python train.py --task="colorization" --drop_path=0.1 --depths=[12] --kernel_size=3 --residual_init="zero_last" --orthogonalizer="newton_schulz_5"
Rows from block 4, named by matrix and row number. Rows with one number belong to one channel. Each number is 128 + 32 x the weight over the matrix's rms, rounded and kept within 0 to 255. All counts start at 0. Numbers have three digits each.
# convs0: first 3x3 conv (model.blocks.4.convs.0.weight, 80x80x3x3), inputs 7-13, a 3x3 kernel for each
# convs1: second 3x3 conv (model.blocks.4.convs.1.weight, 80x80x3x3, transposed), outputs 7-13, a 3x3 kernel for each
convs0.0:104107110131121088148111115119128115150130123130104085100105132121112108102100114117100095123135138121125102088084091090112090115113102151112115163126125104081125106158120113160105103140109
convs1.0:156173128129146138119088075182148090180125072146153097170183168124144138122120108141114129058096138104129144159133079174080083139087053085138094068129124082128111098160129101125099137148154
convs0.1:092132126135147148084094110157102078161108118132111086117116115140096108118101099070085061084081065087076062166158143126094114099117091128127118136114115066095086144125112115097117114085118
convs1.1:148141106131121071178139087119128094232175068254141059085075160093091100104119240138134148119106089165093116149130096090154065123106112139124081105134116110101100163195220111098144077064142
convs0.2:102114127119105100112105124096102128129126128118170186076077067084086100096101124121117123108093112149161111111143139119121128147161154148125105143108077120122109169137130153133140150156160
convs1.2:126123184144126169150137201157109094149092106107091108084116122115123117155106097072070050089091062121111076163100125157156135128162139091095079107135100107129100108098114099103109111115123
convs0.3:191138128118114106147110099104095119126143118115106130125134162112095113145155103247133157189121162156128141126099121092111137152133179164123135145146133131148135161128137123113126178126111
convs1.3:150098162158160146148120163144143122165164141164133156137156086153144091099128141118137136122133087109114085127119068119151125141181149143112114113119111122083087091145103174163125160163094
convs0.4:126108119124133143127134143126133128088105106087109120140132128126121116117104098126119109141133119142131117060073083073099116072098084100093110081091117076083101102102107108119122111121106
convs1.4:127107106115089101119121119108112089110155129077143129139132127133148125128131109140125144145158139127153144136114161091119168108128141120125118148138124155147113128122125108134127126139152
convs0.5:140118095142140142125149133099168155104160187111118134115098126127099114148178134135156134126143150100096132095119122113087140137078149114121134126138136100146144147116129141095103136124134
convs1.5:187123129140094059070091051124090164141045094194132101101147129132189129093148135134151100131164143138115107119205165160138144181143182102130101111108102125115122146133148143157173119135136
convs0.6:102112092079094116109146127125051112166064087255216112099098154100156144160161185116143149120129151128118133187144172133150120126115151175170131151083062136068087112157138155179155114119133
convs1.6:117109120140137134134145133159079021181150107161115145140101097071051119116087118121106072086137112089114118178131117086197080081054068164139105152131082143111079134094122113094087071055077
convs0.7:117118110139112119124109126142127149119149147131136121098114109142148109155121109135150132155181173140151161141110112166155092143150108129137152110126133113102126110134139109124105156095110
convs1.7:155163134166172156110126100135127153116105117166174113136061088139081131123115132083070128120108100138151119137089122154096069147177140164187144123144089087081072126145095121113096094095136
convs0.8:146133151117122142137122119122131108115117120123132158130146095124131109083102104081095097127104116105119137128126082135154122094130127124129110138124125088089111121110109105115116083071116
convs1.8:117104122121104120140154135123108104139143101121113120169171150117120127099116135105134127128119121149142130143100072092110094076080056161121095176159137176186181131167185103139171105126168
convs0.9:129129135146177135139153134106109116123131124177187176141147148152113129124179124156124155154150152146167154129130135140132169148105164140107111142109088138111119127104116105086118104095098
convs1.9:123133137117148163137150162110058088138104139127128140108143149147153146162181177142144151151156145143136135098106127130153156129130126084107104099107125111130122111131140121119124129140123
convs0.10:124145115137131106116147128109132101084104126073107117104115138145163149114164163133118161108127127130126137175142104143153107094125096134121119114139121147137138131118116117099125116116131
convs1.10:130094126140146132096063094072101046060146153061076113094120122088081110109151166114101097096102146102128151168152076162121062136132111107171149158184131151165165139203185135152134101105114
convs0.11:147123111148122106166105110255220130189150134178122114105105103133121109129149140102125131100107124124124143148117104152114132149137149219143131157129140137158199099084098129125126154119144
convs1.11:212198136174162085166124107120139048180136082229094045125167159103199121119182111065117132081121142098130151132094135134080098145118072194173150151130109105061047122134129117130135145133120
convs0.12:109144165106111139108134145110102110074083118098117148161169138130104091136107134093092117110110135177142125100087119117163125090121163110137157094118113082121099178103092139123130128103096
convs1.12:103160137110154139101140144110136102108142105146133126085121130095164114128153122083096102107097112096064097161158096168159125132115130095094094085091102103099091160153080125124088106076065
convs0.13:125116104128111103077095093140110111101092100114104130148132141110154155142153116095139139142133104131117114131132080132067057087084141117105111125113108089102113155163127155130097127115138
convs1.13:105141146113142160096126153160124135146197199161181189141188156152145134078107121104124151124120136105090123190173149164168105139110145119135115114138119137183149114117139136107117104119092
convs0.14:126145139146135142142136127104111118087108082086106094093120125088097119167137126085108119090109095113114119082058089123138140122128161097104100102119118104116120099099096081108102095107111
convs1.14:101117112117120113104104104133087104122139127139141104133120112119139152108139170148180192171181189120115164113104110120103114117125131120108094099106086087085087106106108128112116153133132
convs0.15:127119123129126105139128122152111151076186160105116139131145151098139188085102180108112122104112144140133144061099104094112079132107124224208116230094119116065086162151161154146162127120138
convs1.15:166160168171129150159142173112096084114080086128131080071184142082158097140156090106114132111119124097114130122115182107175172181134166127143071136100084127093069128105143127087119126120105
convs0.16:112137146112157127107111117092129143136141138135149150165163134131126103138133128129114125131126119129139148152115149144107111104110051094097141125106147122132136136135133122154162112107121
convs1.16:121085059167157123087096086060076118077131149158159152104133104082134133128087066114106127096090148117121114233155112150166075133099000141155096195159114187139073174199139135151140103154177
convs0.17:102150106107118091129103064106137104122146113114111080073141131073114142096106167110136140126112097126133110155149121105117144095103123105115106101078134115115105083115120106119105118103062
convs1.17:146158115131134124103116115141130130163135115197171118099121122117102117109060114074119101088121087106100118136143179117148150158118122141115105148107123147115120114162168125147096103128101
convs0.18:123113098112114110125109114112107155162154094185190148143116120110103134092124133190180198139165172135146162107099136127083113143131133139152154104119182099105190144134107154218103133238094
convs1.18:115166136114168164091119126151184113126117158255092148161148124124133149137116174118129142136164138176114151203149195145100116124116138144092069143119117129137132108043000116078078110100102
convs0.19:106111090148121137106138098107092121147126138144142151111112120121138159131137154167146153156168173120137143122145093144154108182160121141155112152164113122139120130130125148152132132128134
convs1.19:149147125109138106170163135101113138091112135067103137085095088105088098121098107152122141086062131155136143126130143164140128186150164089120136105106120126145115121090113137093136131107138
convs0.20:124091110107117118113099092075117115108115087124172173099124112155117101150144160138126123151148127154152118158165081195144095202160076112127155122141156123166142136174173097130148125132135
convs1.20:104136167131160155091131141115117144113086148162100139137154105157157121175168133122120080114083089104116107181092049160099132132116109093115076083146130095154118134174198101120178109102139
convs0.21:135142161132144133149166125137105139132152122093121113103101156128095152132126155106119106165143164163174176094121114105098098141144136180099091164115102155130114168140131138141128137121125
convs1.21:109141104126137104098079111151115111100093102097107114097092123104102175130147163076078071094098076143149141101097126124118141129166152098099092130152086153165124173130116158150137132112116
convs0.22:168136127148148139128150151124147133136150132123100132103094096150134138162144147104095114129117114111091093124071099139126122119099089078116110109100096119094105188180171118118086086080104
convs1.22:119147127135124100121127130127116078149125123135136117138084153182114152113086095130122087121116100137121116141118133159151122148115125127134125120129105145149113178198135150171196144152196
convs0.23:143145163192124077117131092116138136102110137154146138130129110115114148104127134095109121103100150108096132130120138188159102155162157080082116094090135116147163135121128211146123141122122
convs1.23:129127112145132100136114126095093114110121140105097115118149155138121153104109097101117130115113109089081120112115118114112111151131142118137137130127123087087108103096079115085047107100118
convs0.24:161142154135155155109116136091106136099123118099124156130117137138155177127114144185138210165107155150131113119136188132153172121213204115138139083104133115145163097104091128138139135114130
convs1.24:124124134137173160125153159100110114121132131116137148080143137094140131139153159205215206162151199225145157102112087085101099105131110127133174134108160124149170154158137194172156214169145
convs0.25:176106141122128106120155098131117139142123128131124137120131149087103145119116129111125134124103110116116148142134150093068104086078077165123128173138117114133154156146135105129119112130156
convs1.25:148085096129098099154149178158138122191149142178156118112149136123150157149174170178161121099112140191166131160156114163140096164140095126110117133092155197109073096143116092144106055111098
convs0.26:155148141151120146255191147133118106128131110137156127157171151131131093127134110114132129124144141183138135139161183118130128157151164180150115153129129166113095160144155138114133139152140
convs1.26:070055040113115138088032063142118103139098113092123121105142138111141136115142122172177086141084084166179120116152107094083114147049114069084121170163134184172182136144109146180172114129160
convs0.27:100112080122122112085090117132163141138130171148130190100099095108116112120107099131148123115122140112086144132117103112103116116099137115098097107102114099098114081091101070093125077097120
convs1.27:148145160119147135131159177164114112215156124194145128112116158132117166114172180136135135120127111111103101099092084169126137127094093129110094148118098131105082114110081113102087116082075
convs0.28:107111125133134136151156156097130173102118140100137117132116138151165168173119123156118117130124129108110150090078105088101115096105160151110145186105187110153127115132124101114150123164142
convs1.28:108126173101106147093118124097121114109115126103124109111172147118172136101134159111117115150139142157165135148152140126116131127116145153132119181147148136140132163119091153126117121118111
convs0.29:108103119132095112144122121104110078112101103105095084133144125110122158112110167156104097141105095165114127135128100088111090088106120107097089095099102101091122151132114156145130105094127
convs1.29:098128111113137124125137111161160133138142091128141119062143127078123106084107096117130161141132141174144183131154158112138184093126167143157186129154176164156139166164113132082061122109075
convs0.30:134134132159116126132128165123144171131158160114154203096089136135076112119119089132136121128125140115109128138121149144138157109134151109174190115166150126148156110109108115118119124120158
convs1.30:172150116175138155133114146019068074070142141092144113130145094105149107092100069175128171117133186126110157177178119114146123101121079174160138132128112097084087144189207095145138087112118
convs0.31:125114124127129153152139157098120109109147138116127136125109148152130115146112102106131134100112120102143161151091074124089065141106078112102110135119121191122097149145117123133121121122127
convs1.31:162113111142143101124152118138133145167156146172148145123147149100102148112124119131147111146134117139143145162155088122187161139122136102145124151171137132154111114127146158142116159109077
convs0.32:129144125122118117086090120109092100120098121123100093096092103063115105103180118127126119108134131133128130182171126106098174122117117129127132143115109144112121111149131142123147149105119
convs1.32:122119147119127146123105130122100166091110142082132133120115119123112121131151140178132140171153158148179155139149146159149144111105124133121108149126085141140116121160124118137141119115132
convs0.33:112152097139126108129120142090069069152149106144138114119139102123123131098120152130122162154135133188199132113142088122148131155150064116111117140152127127148112128162149119123159140148148
convs1.33:166112099161135123131118124153107119148126088128145132127129129117129155099105133117115124109112120104120111119094088106115102157177169150155123155118075157113116129112121088118131135104127
convs0.34:148150164135156135206168157122205113084177115109127097087113195165133194140103148125112132126141152134140133093076101094082106124077100095140147108123109100128103180219179142209175112134111
convs1.34:142137128147132123150121124142100127130077141141066132127137154076093119090095163136142126148155141165160149160135112172169150212191176161155135173161136181153124146131137112104098107060095
convs0.35:137149127129113109106099104136151124143153116097103108118119129129133113111125131129112122128132143151158151157115135157129118132122081126092111134094117118110140099103099125119088160134117
convs1.35:107127120158152089106121113056131109149174148196143089053089170103101139069156174159142146180133099147145131192139078115148110140132118144170104173160113159173140128154161157123126140114131
convs0.36:129145160120116128121095142137142153112132143155141160106086091140123114102103106112105136132118098098117104147125102172167137152108127132150137120139120115138110108109118103102117141104125
convs1.36:175133081124026056140112153098116103102114126071082102139128101095097078130124147142091111099061098121125131114092067097072039177163120117147150108176203089146187131141183139126166114106120
convs0.37:088089093106112085149131140112112150092098129111123114144130126200155130157128085103147131114148135103108093111127117093141114070149133107148129124136137107123138117108109149135146114140136
convs1.37:118140158108093126138133115091094093098096118140148126098152146080165138093155130162168166166157154136134153162117152102140154135136116154137102157146114136149118089092114117138163137120109
convs0.38:131122139132117148097096108083128130154142119147166165157147148113085126162133133122135142120133137127110101119102135123127083139115142147141105154158135137125090122138157140129130104158134
convs1.38:146187177089122119085178128091071055112106096149146186031097164079153131071152121128125079116118080051097100127079104135198099182192111152158130133166146085111128048103166092125158095093155
convs0.39:152134095171145131120141133103126129138138124095126126113101119132133121150125139154125148136106102104115124105098132124131127124152153114144148141139145140139110140109122118088115107109133
convs1.39:167139091167085032168107140119108153155154156160168121165090104155119155136116197123110125103156132167147164094117098108109144139208161186152170137127102129148139155098156122111177139133084
convs0.40:125106113140141143152109146157170167140140192110134166083112120121119133122122102179145102154149135126121107206167147162129131149099159122144153166181148145165149116115139142129133112127134
convs1.40:129100103147132091129089069117107069070104081077090096121099102083143125145133134124120115100108091088085044149174117136141082112109064100095056088113120124087048120144131101132134111109084
convs0.41:116113136203172160139134086122060080172094109206130150114143190147136160113097149127142141138168202093134166150114138121088153106097116090107088124105092079125109117152133126136145124108118
convs1.41:115144101082143087122177128145104070192172122219195192136150139112187150081144108064116111069124100037078071139113171102145168131124164139142146105113107104100107111104129101103093120088095
convs0.42:120137142109120111119100111107155119162157135155088127087167127105146154110129123127126136157132136136147175112099120087132120100087116093134129075108131116163179141128095121113096149147132
convs1.42:140111135126127130106108097093092125114122112102095097089183122068180104053124110121109128058104115113109135149132191087122172135160152131116114159146114172116106117114054129127082119156120
convs0.43:123109090137094137121088144131104071157144133143116129138112123135123178148096112135134137160167128160155153142160129112134093060095090126116118106143145125127145116099136119129115123130111
convs1.43:116143228089136181082090141133150133135113148161150117111063062092133109120126105095081075095094070089096127170158113180099110066101151125087142160071119154089114139187169119114132149140129
convs0.44:111157132142153150124107145097068109145093123233154135126117120116125122050122108143135122139152119104129120184181152095158140075129090089095099133135128167150154087097124115082096151110107
convs1.44:078130141096120107147188183231116081228133129209134158088112162086140166082170161123128142118134114136152141146115085147128171098077050087065075112118099105114094096076060090091082085091078
convs0.45:110108108101108101101118136103086102149145106084138144116117102127138129122127119112173167161181160167177162112098166075098135091113147136108106161113109140128086119161107142126124132122130
convs1.45:104146086151143107120137081176179161142175214157175240132122135122096108154103100103093100103093082067089131122122170143198109135124136130148116146141085138153114112103106133118096129118101
convs0.46:101093095057085090063109092114115103129127083156175098128121136122098138108122167102134123095114109115088089113147137143168142124152137163149126120086108137128143143130113136108120134108109
convs1.46:140108120137128134135136135130077074140096109153150139091159121107144123094186090141164123122125115120136104130153157116091137115043092116137101158148092148157112131159139108176151117139148
convs0.47:155159125221199159147207150136123146118105099123148115104150132118161126099116098126131129134137128161176143118110123175173155195183130133116109108084104138151140104111121115119125127111125
convs1.47:091039036127152135129139155110152137131166159089123143160150147132076084119061078108115118147135125134133117091070072140100088180132117133129130111114135160137127145165134141158145135166168
convs0.48:134136131107124138091125120091096139094098114123108102087137106102167141136166130157159118161146149159144145114169161101145118139124128126101107107095110114120103110101100105111103107152156
convs1.48:103143124125164144100113110197142104153116098126104093098106130143069144149129145162128114186115128177138149131165111123113127092114162111117093114130129117142131128128113144130093145132150
convs0.49:102137124088122121120143096133142127132130147125117146136122105131117131132126130095130142095103123111100119158126102121117122156125162132100124111109144146149151153138105130129110102128105
convs1.49:134117162105077153126091131122133161107108138102118117125074123127102124160160131157135147136112174125149132062096045142115065211111108192130120109140143100087113142186203174179200131143141
convs0.50:118127117104102113115106144115135138101111140114096135140121154145158154172217153142115164134108154110107167182140133185137133184113127142135141119143182121129167132121118156099147118103125
convs1.50:152180178148163162138158082132172134111148138064089127088042069111064110109139143131122144127109163080120132141112043120108064123131138076096044079105108041118168112135163081088141129127100
convs0.51:108105095114113113142120103098129133095100101089103085096087095096094085109085097145144138145152144143143141105096091124139101124121109132192196139170173185175186147152197142132164126124168
convs1.51:142119104136106096174163153117109117095100114105123146115167146107159135099138114145127123147132129155127127132131139123137142120135148070076091077085079104107092112113128106117121119124124
convs0.52:090117110109131131127125113128120143147155146126177186136149158117151140126136100121124125146148130170166140078130118093108116086082078115114095119124142137132122097162142079116138108096098
convs1.52:155179139215184181177151164104083097087155099074096141109108141080138167116161181126125189115149172139125115147125139099128109102104086153147151101105105099122096155145121125143107114125081
convs0.53:142150153116142151108109109130094108148116126110105095126134132162136140165151148163143153140138126165145137059060074114091061093116106166197251092119171127169197152171153141169131143170145
convs1.53:166167210093105159097121178109093102131137139116116111132172155138167145097137134136132105149123120224182153129161096128166073178199116141195191102166185043097124176255255074089109085049132
convs0.54:092102139086104133102112113091096105102109111165103115149148160133151166149143135149145110145148144137148138134131131163164145110062078102116101108125112108113097137134139121130156130117132
convs1.54:136124136146165175107123129150108113153121119207114107130152144120125134110139133104090128167122112190142147162181140123114119070083076145145104081101095075099087137142134120158137133138147
convs0.55:135103136131080145102109152154166128108148135115130109076112128090132120110125176146127110148132106127125103153109091158118080149141109104100095129124120164142120100080075095094100102098081
convs1.55:079108152085108139093116103108123098087076109074062100096129096074122125103152119128132116121120103122111109152160108165178116125140047110115136100093112111084082184188248177158201162143177
convs0.56:120115117135128125122113128079080068107099083090080079103132114122090100089079121114119105125119132141125129112119157136135103097125107127110073140105109101119100129128127112129145110140117
convs1.56:119145125149125117118132116149156128084152141074106145106134147122176158139128145122160161120142145117128150128089110105095110115133153116112093125108102123122115139111122123114126156129147
convs0.57:119125103107098105104128112159180157149166175191118147127167152116139114132121122143153182130129147160138170193152154168170147171126079165130162173107125128107154134120119134124174130133135
convs1.57:198131139156137147117154154110128059066096080084075091175183167113119146111098141166116154139149197172145137112084068094082066081078079170151135154134139147133124115159129130142133134157151
convs0.58:125093109189133126166078102128133155136112121172131109128120123086097122089105109123108121122126114123138128132099115163137136160107137144145119144137126145138111113132112139157137119149133
convs1.58:180083064212082098153126158119099164135108145118144116143153184127177147098165095144154081142136068140178085176182160161110099195072162080143126175134062136125094111116120072117111124108152
convs0.59:077092057102077074081062079116106111122102097137132102121123134124124120076089120148161155127140145142147141126113125127184177180185133167143162174156140218176139098118125168155138131115108
convs1.59:172157141163149158135120134175158143152103091112097117091129091100161117088120080116151163100125147073147145105101071093132123182158121104115071118129096128118133119096116113099116125150160
convs0.60:128166170122138117111113103131134120128131115123153124152122136135143154139115143099119099119143143116157149084068107103139163113135161099123114093109105106120076123143098141130101118104101
convs1.60:130143117104130124067113094168136116134138110135137084155131125133143166103136167100114122102133143124136156123108116110172139102139161155131113193187138171164139163142113138130115142131098
convs0.61:095083113069091141099126114157128158161097130172152160151163150129153155156146140098119106116103124114099124133143121135138111146127097129129125140136125117098123137120142126136118139122099
convs1.61:164150131224166101202064086107116139173135136129132111113075080100051102108089106163141127171140154225130143112122106120096104128135087156159114122133139129176115173122151094084155120138141
convs0.62:197170159135113108171098087145105127176105102157120112133124121120158140146109134096085091069073098057091144126108106150106107143172093142172119091096113114097089055095119130181194144134151
convs1.62:141151128140145118138085095183148117160175115117119139119136124104116139127137126088108100110112100106103082126088119144125137151137132082111121112108107094087087113114138094097138159172166
convs0.63:126109116104110133104133157172129140136112142112087148162166120152190126116125108139132138145124128150139146124094130118143127104139132151112125135121102137112121107129139129129116118127137
convs1.63:161137111110148087112139088062099110091126092087102115122111109113046103125122154128119128114110134129141133186127212146114196167143119109091072111079064067093071123088083078101148078112121
convs0.64:161112165102104137106125137170163146145140149158128140134171144163141115120104114148158140134137124162141142143154145130119158118106133143129137157131146168146147099107134117105126118117106
convs1.64:091095111128135141072105056122137107097105127112059117107115151187088114165141120143159122177123104178174140134114103128139110047090148136103084143117112133115139126136182122113150111118173
convs0.65:116129123120113114120108106063068075130119115183164147140171168118125131138128123085081069095098100103121129136169126101146164137132125142136120130098133134075077211196162160143129137117114
convs1.65:196174195113076091145170168076094124116161154135143144094146186127181197120122136120111083120134128170162154153116077100106096108122133145131146169154134138136124222251255080080095080134148
convs0.66:111145123110150172092091136132120110145175135136163124126111154090094157101077108090113107092106120097100115133144181122141151101150142149137083149128076154166117168192154195201147183208148
convs1.66:145114135151104106121123116083084101129068075100092073155191200094171187090147162071116111089121127111133118114114126109070116103119140120129122142140127147140111111061117093029068066048123
convs0.67:161154162159135182095069101113117118100161153126154133069126117083105104126110112122194159131172125133148113099078077150098113148133166131148140127149147126106127122142144121162188109101147
convs1.67:148153113107102101117146118140094142130096139191140131151177189125149177143108133113094073122076056094084111074098099129116134151138124171138148140112100117117107117129179094091167128128120
convs0.68:131139155129120108133138136150128115182116126166147175102124106148135123124139137130124131120131114136173140150164133138131140106116084124122151124110121123109110131144174094114124122114125
convs1.68:137134110092095095131120142129050073189096071188141088136137111110152151073166207168092115180129108135137141114110079139149119094099083100124126113125095129139129072083078104136115104135084
convs0.69:168143129152127144133138138137132137104110117095095096104097126106121126123135113135137135129127122095093096102111116118113140097133124118119184106098134127106139116122138096124130080119107
convs1.69:128096082124159134123156116122093124130103104124121108121142181137150149156172178114146181129149142195161157133135120163139117155141142162141121154148136146151142182169176153149126115134123
convs0.70:152145114129117118127116113068109116069146158091118111128136156155135148119122135142133144130112121111111131142162184154091095133112075114107102079109102116106123125103109142083101147132144
convs1.70:126143124130140116126078084157190117142137110077141125080103129145149135113116139083094132071123104078086119143152161160141096106108126128151130123095077088093074123068074133103070128136145
convs0.71:094127090126183122108143148116101097127114110136116111097102131112096108110107106058072071086102092119135092102100095118149120132135126092079078108104095104108099106165142086139137115141129
convs1.71:139075182119078121157115144102064045122099077155164138121125116106124129090118138078075092084110115138139125067066041066073042050072065120120139107112138112122151132119140123091107107092093
convs0.72:136145133168153211161175098113137113128119123117103117139128158194197164126114118130121117130111071110121131089073122082075096108097123102156166143138148132107085114095103112107133100104117
convs1.72:063101086108098077105134113145122120120121124140121120124102127100019044122091130140125129163140119149145154151123113112154138117146121137154150148145139138126108147146160158154141161157150
convs0.73:128125107138140117150172108139113136135139119134149134136127104118148141124114141122136127135149158150119122125125086129142095115139107130159167127126175141142195136133132148101130128109117
convs1.73:182134125133111122136114103115130127126138127135148110116126107139107153124102104156164177085071127166171143241134109199128130172121091028064102090119170147162132090118097162152140109137157
convs0.74:093114145098089086125112091190124162129123139191119105127140150096110139160153144150143139143136173127134140168123111171136133110057087188124157193118115206145125105112132111118145114127128
convs1.74:132141155125130131100130137132157126098123104096124131131133085116125072141135111145166141152137167132105166145129129174165136137120113104131117143146130133122132123110146132135154126125134
convs0.75:123131117097128099098096114090128135100096131123101134099131094129146154130106138139119154113104142065102135106153109113121114113124156109122141133148140097135135139091102134103122136151123
convs1.75:091111161134120165157154113074086112166176153234173126121122101064095112115110151124146097085138130079116135142099091169137071160142127160148127137114128126130161088094142131128145112125119
convs0.76:207189129155172108142155134141104098174110098114127107146125111117147121123147128108094099118097118126119115096085070110110068142167101087082091105098097113104080105143106147120136122100105
convs1.76:226146079202139105115128109189173113150146074180121073188162184146074097177128150101089085084103096078112073168122178185141140174177186115117072063105036089121073123129161117103116114106143
convs0.77:161150129147124128121106105116097097136125095135148118148144118148177152147126134097105102105106113130112118107123163121095125158111121107137126124148109140183169124109099158112089124122097
convs1.77:113127110119130119115091103115104124138147118090122128098107123098102131158132159160164149151141152196200207145131133130130132127117145095095118115118132170157149159133109123115069128148133
convs0.78:133131141144139151117139140131193073133203140099097076114168125116140118111103093141126116143165114157151111093101114120112142107145094103142153079188135116115110142144147140115109151120124
convs1.78:146149151056100137136138141105140161111104125158126093084173186099179163098121132096111104113071094118092117110187130191142120130107115093130111122117084121107083091128093081094041079093075
convs0.79:112132120130148129117089102117131119112144116115168121115128147151156169129099166148143147121109128125113156160144121102138105093106126141120088095092088071114099074058089087132189087138113
convs1.79:136122122145138166115144149139133142148219175190140130078073149074160192133110123094124114146125096133114079159178117156116101112131146198229169172200141101128122176163184119132108100101129