python train.py --arch="edsr" --activation="relu" --widths=[80] --residual_init="zero_last" --optimizer="normuon" --momentum=0.95 --epochs=71.7 --lr_schedule="wsd" --final_lr_fraction=0 --weight_decay=0.009
Rows from block 6, named by matrix and row number. Rows with one number belong to one channel. Each number is 128 + 32 x the weight over its row's rms, rounded and kept within 0 to 255. All counts start at 0. After the name is the row's rms in percent of the matrix's.
# convs0: first 3x3 conv (model.blocks.6.convs.0.weight, 80x80x3x3), inputs 36-47, a 3x3 kernel for each
# convs1: second 3x3 conv (model.blocks.6.convs.1.weight, 80x80x3x3, transposed), outputs 36-47, a 3x3 kernel for each
convs0.39 095 [138 108 123 166 135 130 135  95 159  65  84  96  86 113 104 106 133 138  84 138 158 103 154 181  96 134 115 147 151 130 158 157 109 137 145 131 103 146 104 107 140 128 136 114  89 137 121 125 120 134 123 128 135 107  53 122 166  29  99 140  57 132 149 123 122 101 152 124 113 146 112 123  69  99 144  81 144 129 105 127  69 125 119  43 158 130  98 140 129 130 111 121 130 145 172 165 161 128 136 132 126 136 127 164 167 132 139  98]
convs1.39 090 [118 147 142 160 168 110 138 140 102 125 127 165 154 165 145 134 161 176 120 124 129 120 126 159 142 118 143 192 187 191 205 171 145 160 134 118 177  93 118 187 135 110 105 125 131 111 110 104  91  91 133  99  96  86 139 130 157 115 155 161 109 132 178 111 153 143 146 141  92 146 150 143 129  95 115 119 112 133 130 147 137 124 140 135 134 127 114 165 146 139 107 111 130  56 104 125  89 149 145 181 164 151  85  99 122 100 139 111]
convs0.40 105 [126 129 111 143 110 113 109  96  76 158 206 148 159 148 151 150 138  77 102 114 132  97  64 146 167 126 105 120 131 110 115 115 128 121 134 104 142  96 116 153 153 146 145 144 117 119  99  87 135 110 105 111 113 108 146 159 198 131 215 184 145 159 205 117 173 106 113 103 111 132 165 134  39 128 113 127 109 173  97 112  86  28  84 101 126 144 178 213 211 215  82  77  65  96 131 127 166 169 160 136 123 101 156 171 145 124 141 150]
convs1.40 101 [100 154 116 125 114 121 129 131 141 114 103  94 117 140  67  92 121  39 154 157 171 134 196 170 105 144 142 153  99 170 183 147 132 128 140 108 134 118  89 125 101 106 127 129 138 120 145  99  78 114 110 109 145 116 115 105 114  93  72  95  81  71 105 112 148  80  98 147  88 101 110 110 129 132 105 102 148 120  92  99 120  46  66  53 113  96 129 143 126 121 133  81 168 135 138 158 161 196 176 109  84 108  97  62  86 134  75  81]
convs0.41 096 [106 118  85 170 162 158 154 153 131 119 135 152 108 133 115 138 139 147 131 163 190 112 143 176 138 181 202 151 132 126 145 119 119 134 105 116  96 119 126 128  94  99 156 123 143 151 146 134 128 142 128 117 134 134 102 112  96  79  88  91 121  58  88 146 152 134 140 137 180 122 159 158 134 126 155 186 137 149 135 118 109 165 102 140 193 106 143 137 131 144 113  91  63 112 103 124 169 149 131 123 109 142 165 100 125 102  84 119]
convs1.41 083 [132  76 100 144  98 121 138  99 184 170 151 121 127 118 111 152 124 126  73 107 142 103 140 144 120 141 160 192 158 156 191 151  83 173 157 112 104 112 120 117 107 138 145 142 130 133  98  97  98  87 105  94  82 101 166 142 155 145 209 150 187 183 177 129 127 115 149 126 127 111 106 125 131 123 106 112 114  89 112 107 130  96 112 102 127 112  58 128 136 114 116 110 117 134 106 123 170 145  82 103 141 101 104  85  65 115  88  81]
convs0.42 103 [156 115 149  86 160 167 154 160 147 127 125  98 133  91  83 132 101  81 110  41  98 119 245 170 178 137 186 155 118 125 152 118 128 135 144 110 122 174 149  95 124 134 107 108 129 144 135 150 132 135 157 157 144 150 105 112 100 120 135  99 154 153 113 168 166 150 138 146 126 133 115  99  78 108 194 122  98  99 164 142 113 132 124 119  88  84  61 100 119  94  98 147 141 104 134 112 105 115 101 122 156 155 117 151 155 127 128 128]
convs1.42 110 [103 110 141 102 118 115 116 124  87 181 191 134 177 184 143 160 155 145  99 119 121 111  55 165 145 161 153 144  99  88 140 142  85 192 175 113 120 125 148  97 109 143 115 137 145  79  94 133  83  86 107 108 140 139 131 118 134 111 108 147 113 168 129 138  98 111 137  93 119 115 108 129 121 146 231 113 120 145 103 141 164 140 140 162 101  77 122 149 120 123 170 161 145  80  82 105  49  88 119 102 114 135  97 110 124  70  92 131]
convs0.43 095 [ 88  63  75  98  86  86 102  84  84 162 217 209 157 178 208 162 202 255  74 115 142 102 147 181 114 135 110 154 139 170 129  95 121 115 120 126 149 152 132 114  98 109 112 117 130 115  99 101 106  96  94 149 116  98  73  53  84  32  70  57 133 104 110  94  99 104 124 106 107 118  99 108 153  78  70 109 114 123 150 163 156 150 173 174 146 154 144 140 127 153 148 109 116 142  86 122 148  90  89 127 145 117  79 146 139 112 118 120]
convs1.43 093 [117 134 139 142 135 143 123 147 133  50  88  89  51  68 127  83  49  88 117 126 115 115 131 117 109 131 139 153 148 124 216 130 102 193 168 147 125 146  98 124 133 108 113 124 106 148 206 197 173 179 197 167 134 151 150 149 131 130 192 164 179 157 170 146 194 136 136 167 150 155 195 115 126 107 120 145 134 112 145 144 128 121 127 144 125 127 137 113 127 117 140 115 111 138 140 120 160 149 113 106 145 218 122 142 225 113 148 223]
convs0.44 105 [ 89 124 172 118 139 167 143 111 158 129 132 144 101 102 124 124  97 107  93 172 169 125 154  95 162 149 145 141 101 137 156 102 125 156 105  92 144 150 125 116 124 124 110 112 113 129 120 125 129 118 117 114 123 115  66  94  78 120  86  85 129 140  99 112 122 158 108 145 178 103 102 147 103 204 189  97 148 163 111 126  81 127  58  20 194 129  63 228 194 110 132 107  59 172 119  71 183 155 119 128 133 143 133 109 129 146 138 168]
convs1.44 096 [105 114 134  92 109 148 102 151 153 112 179 158 127 164 155 100 123 129 135 146 168 145 122 170 116 117 153 156 188 119 143 145  71 125 138  89 113 136 103 164 127 106 128 112  94 142 118 133 168 133 159 131 136 145 102 182  95 150 184 131 149 192 120 122 133 150 102 118 164 141 123 140 137 127 124  77 112 131  41  61 120 100  95  90 154 150  98 166 168 137 147 135 109 160 148 106 157 149 105  79 104  81 126 109 127 146 109 102]
convs0.45 100 [ 78 101 100 104 121 102 119 108 104 122 118 189 117 105 134 115 131 164 165 120 177 135 134 169 148 157 175 167 126 118 150 135 104 120 169 123 125 115 111 162 125 130 153 155 146 137 120 127 118 129 134 125 122 103 161 151 182 136 100 167 129 116  96 138 129 137 141 108 120 138 124 128 202  99  80 106 101  78 137  95  84  91 146 120 118 124 163 118 153 152  85 112  90 126 140 148 120 128 110 118 120  98 124 104  95 135 125 126]
convs1.45 107 [138 137 140 107 117 140 116 125 143  98 144 170  88 119 151  83 107 142  95 115 145 122 166 144 127 150 118 133  93 155 163 126 139 134 129  93 147 116  87 130 135  98 122 133 125 152 156 127 166 151 140  93  84 116  79 127 138 136 117 155 158 191 148 144 128 174 123 126 121  85  90 157 159 122  91 170 151 120 158 125 114 120 100 123 109  92 112 100 112 125 136 108 127 136 151 149 101 119  98 181 135  88 188 129  56 183 125  92]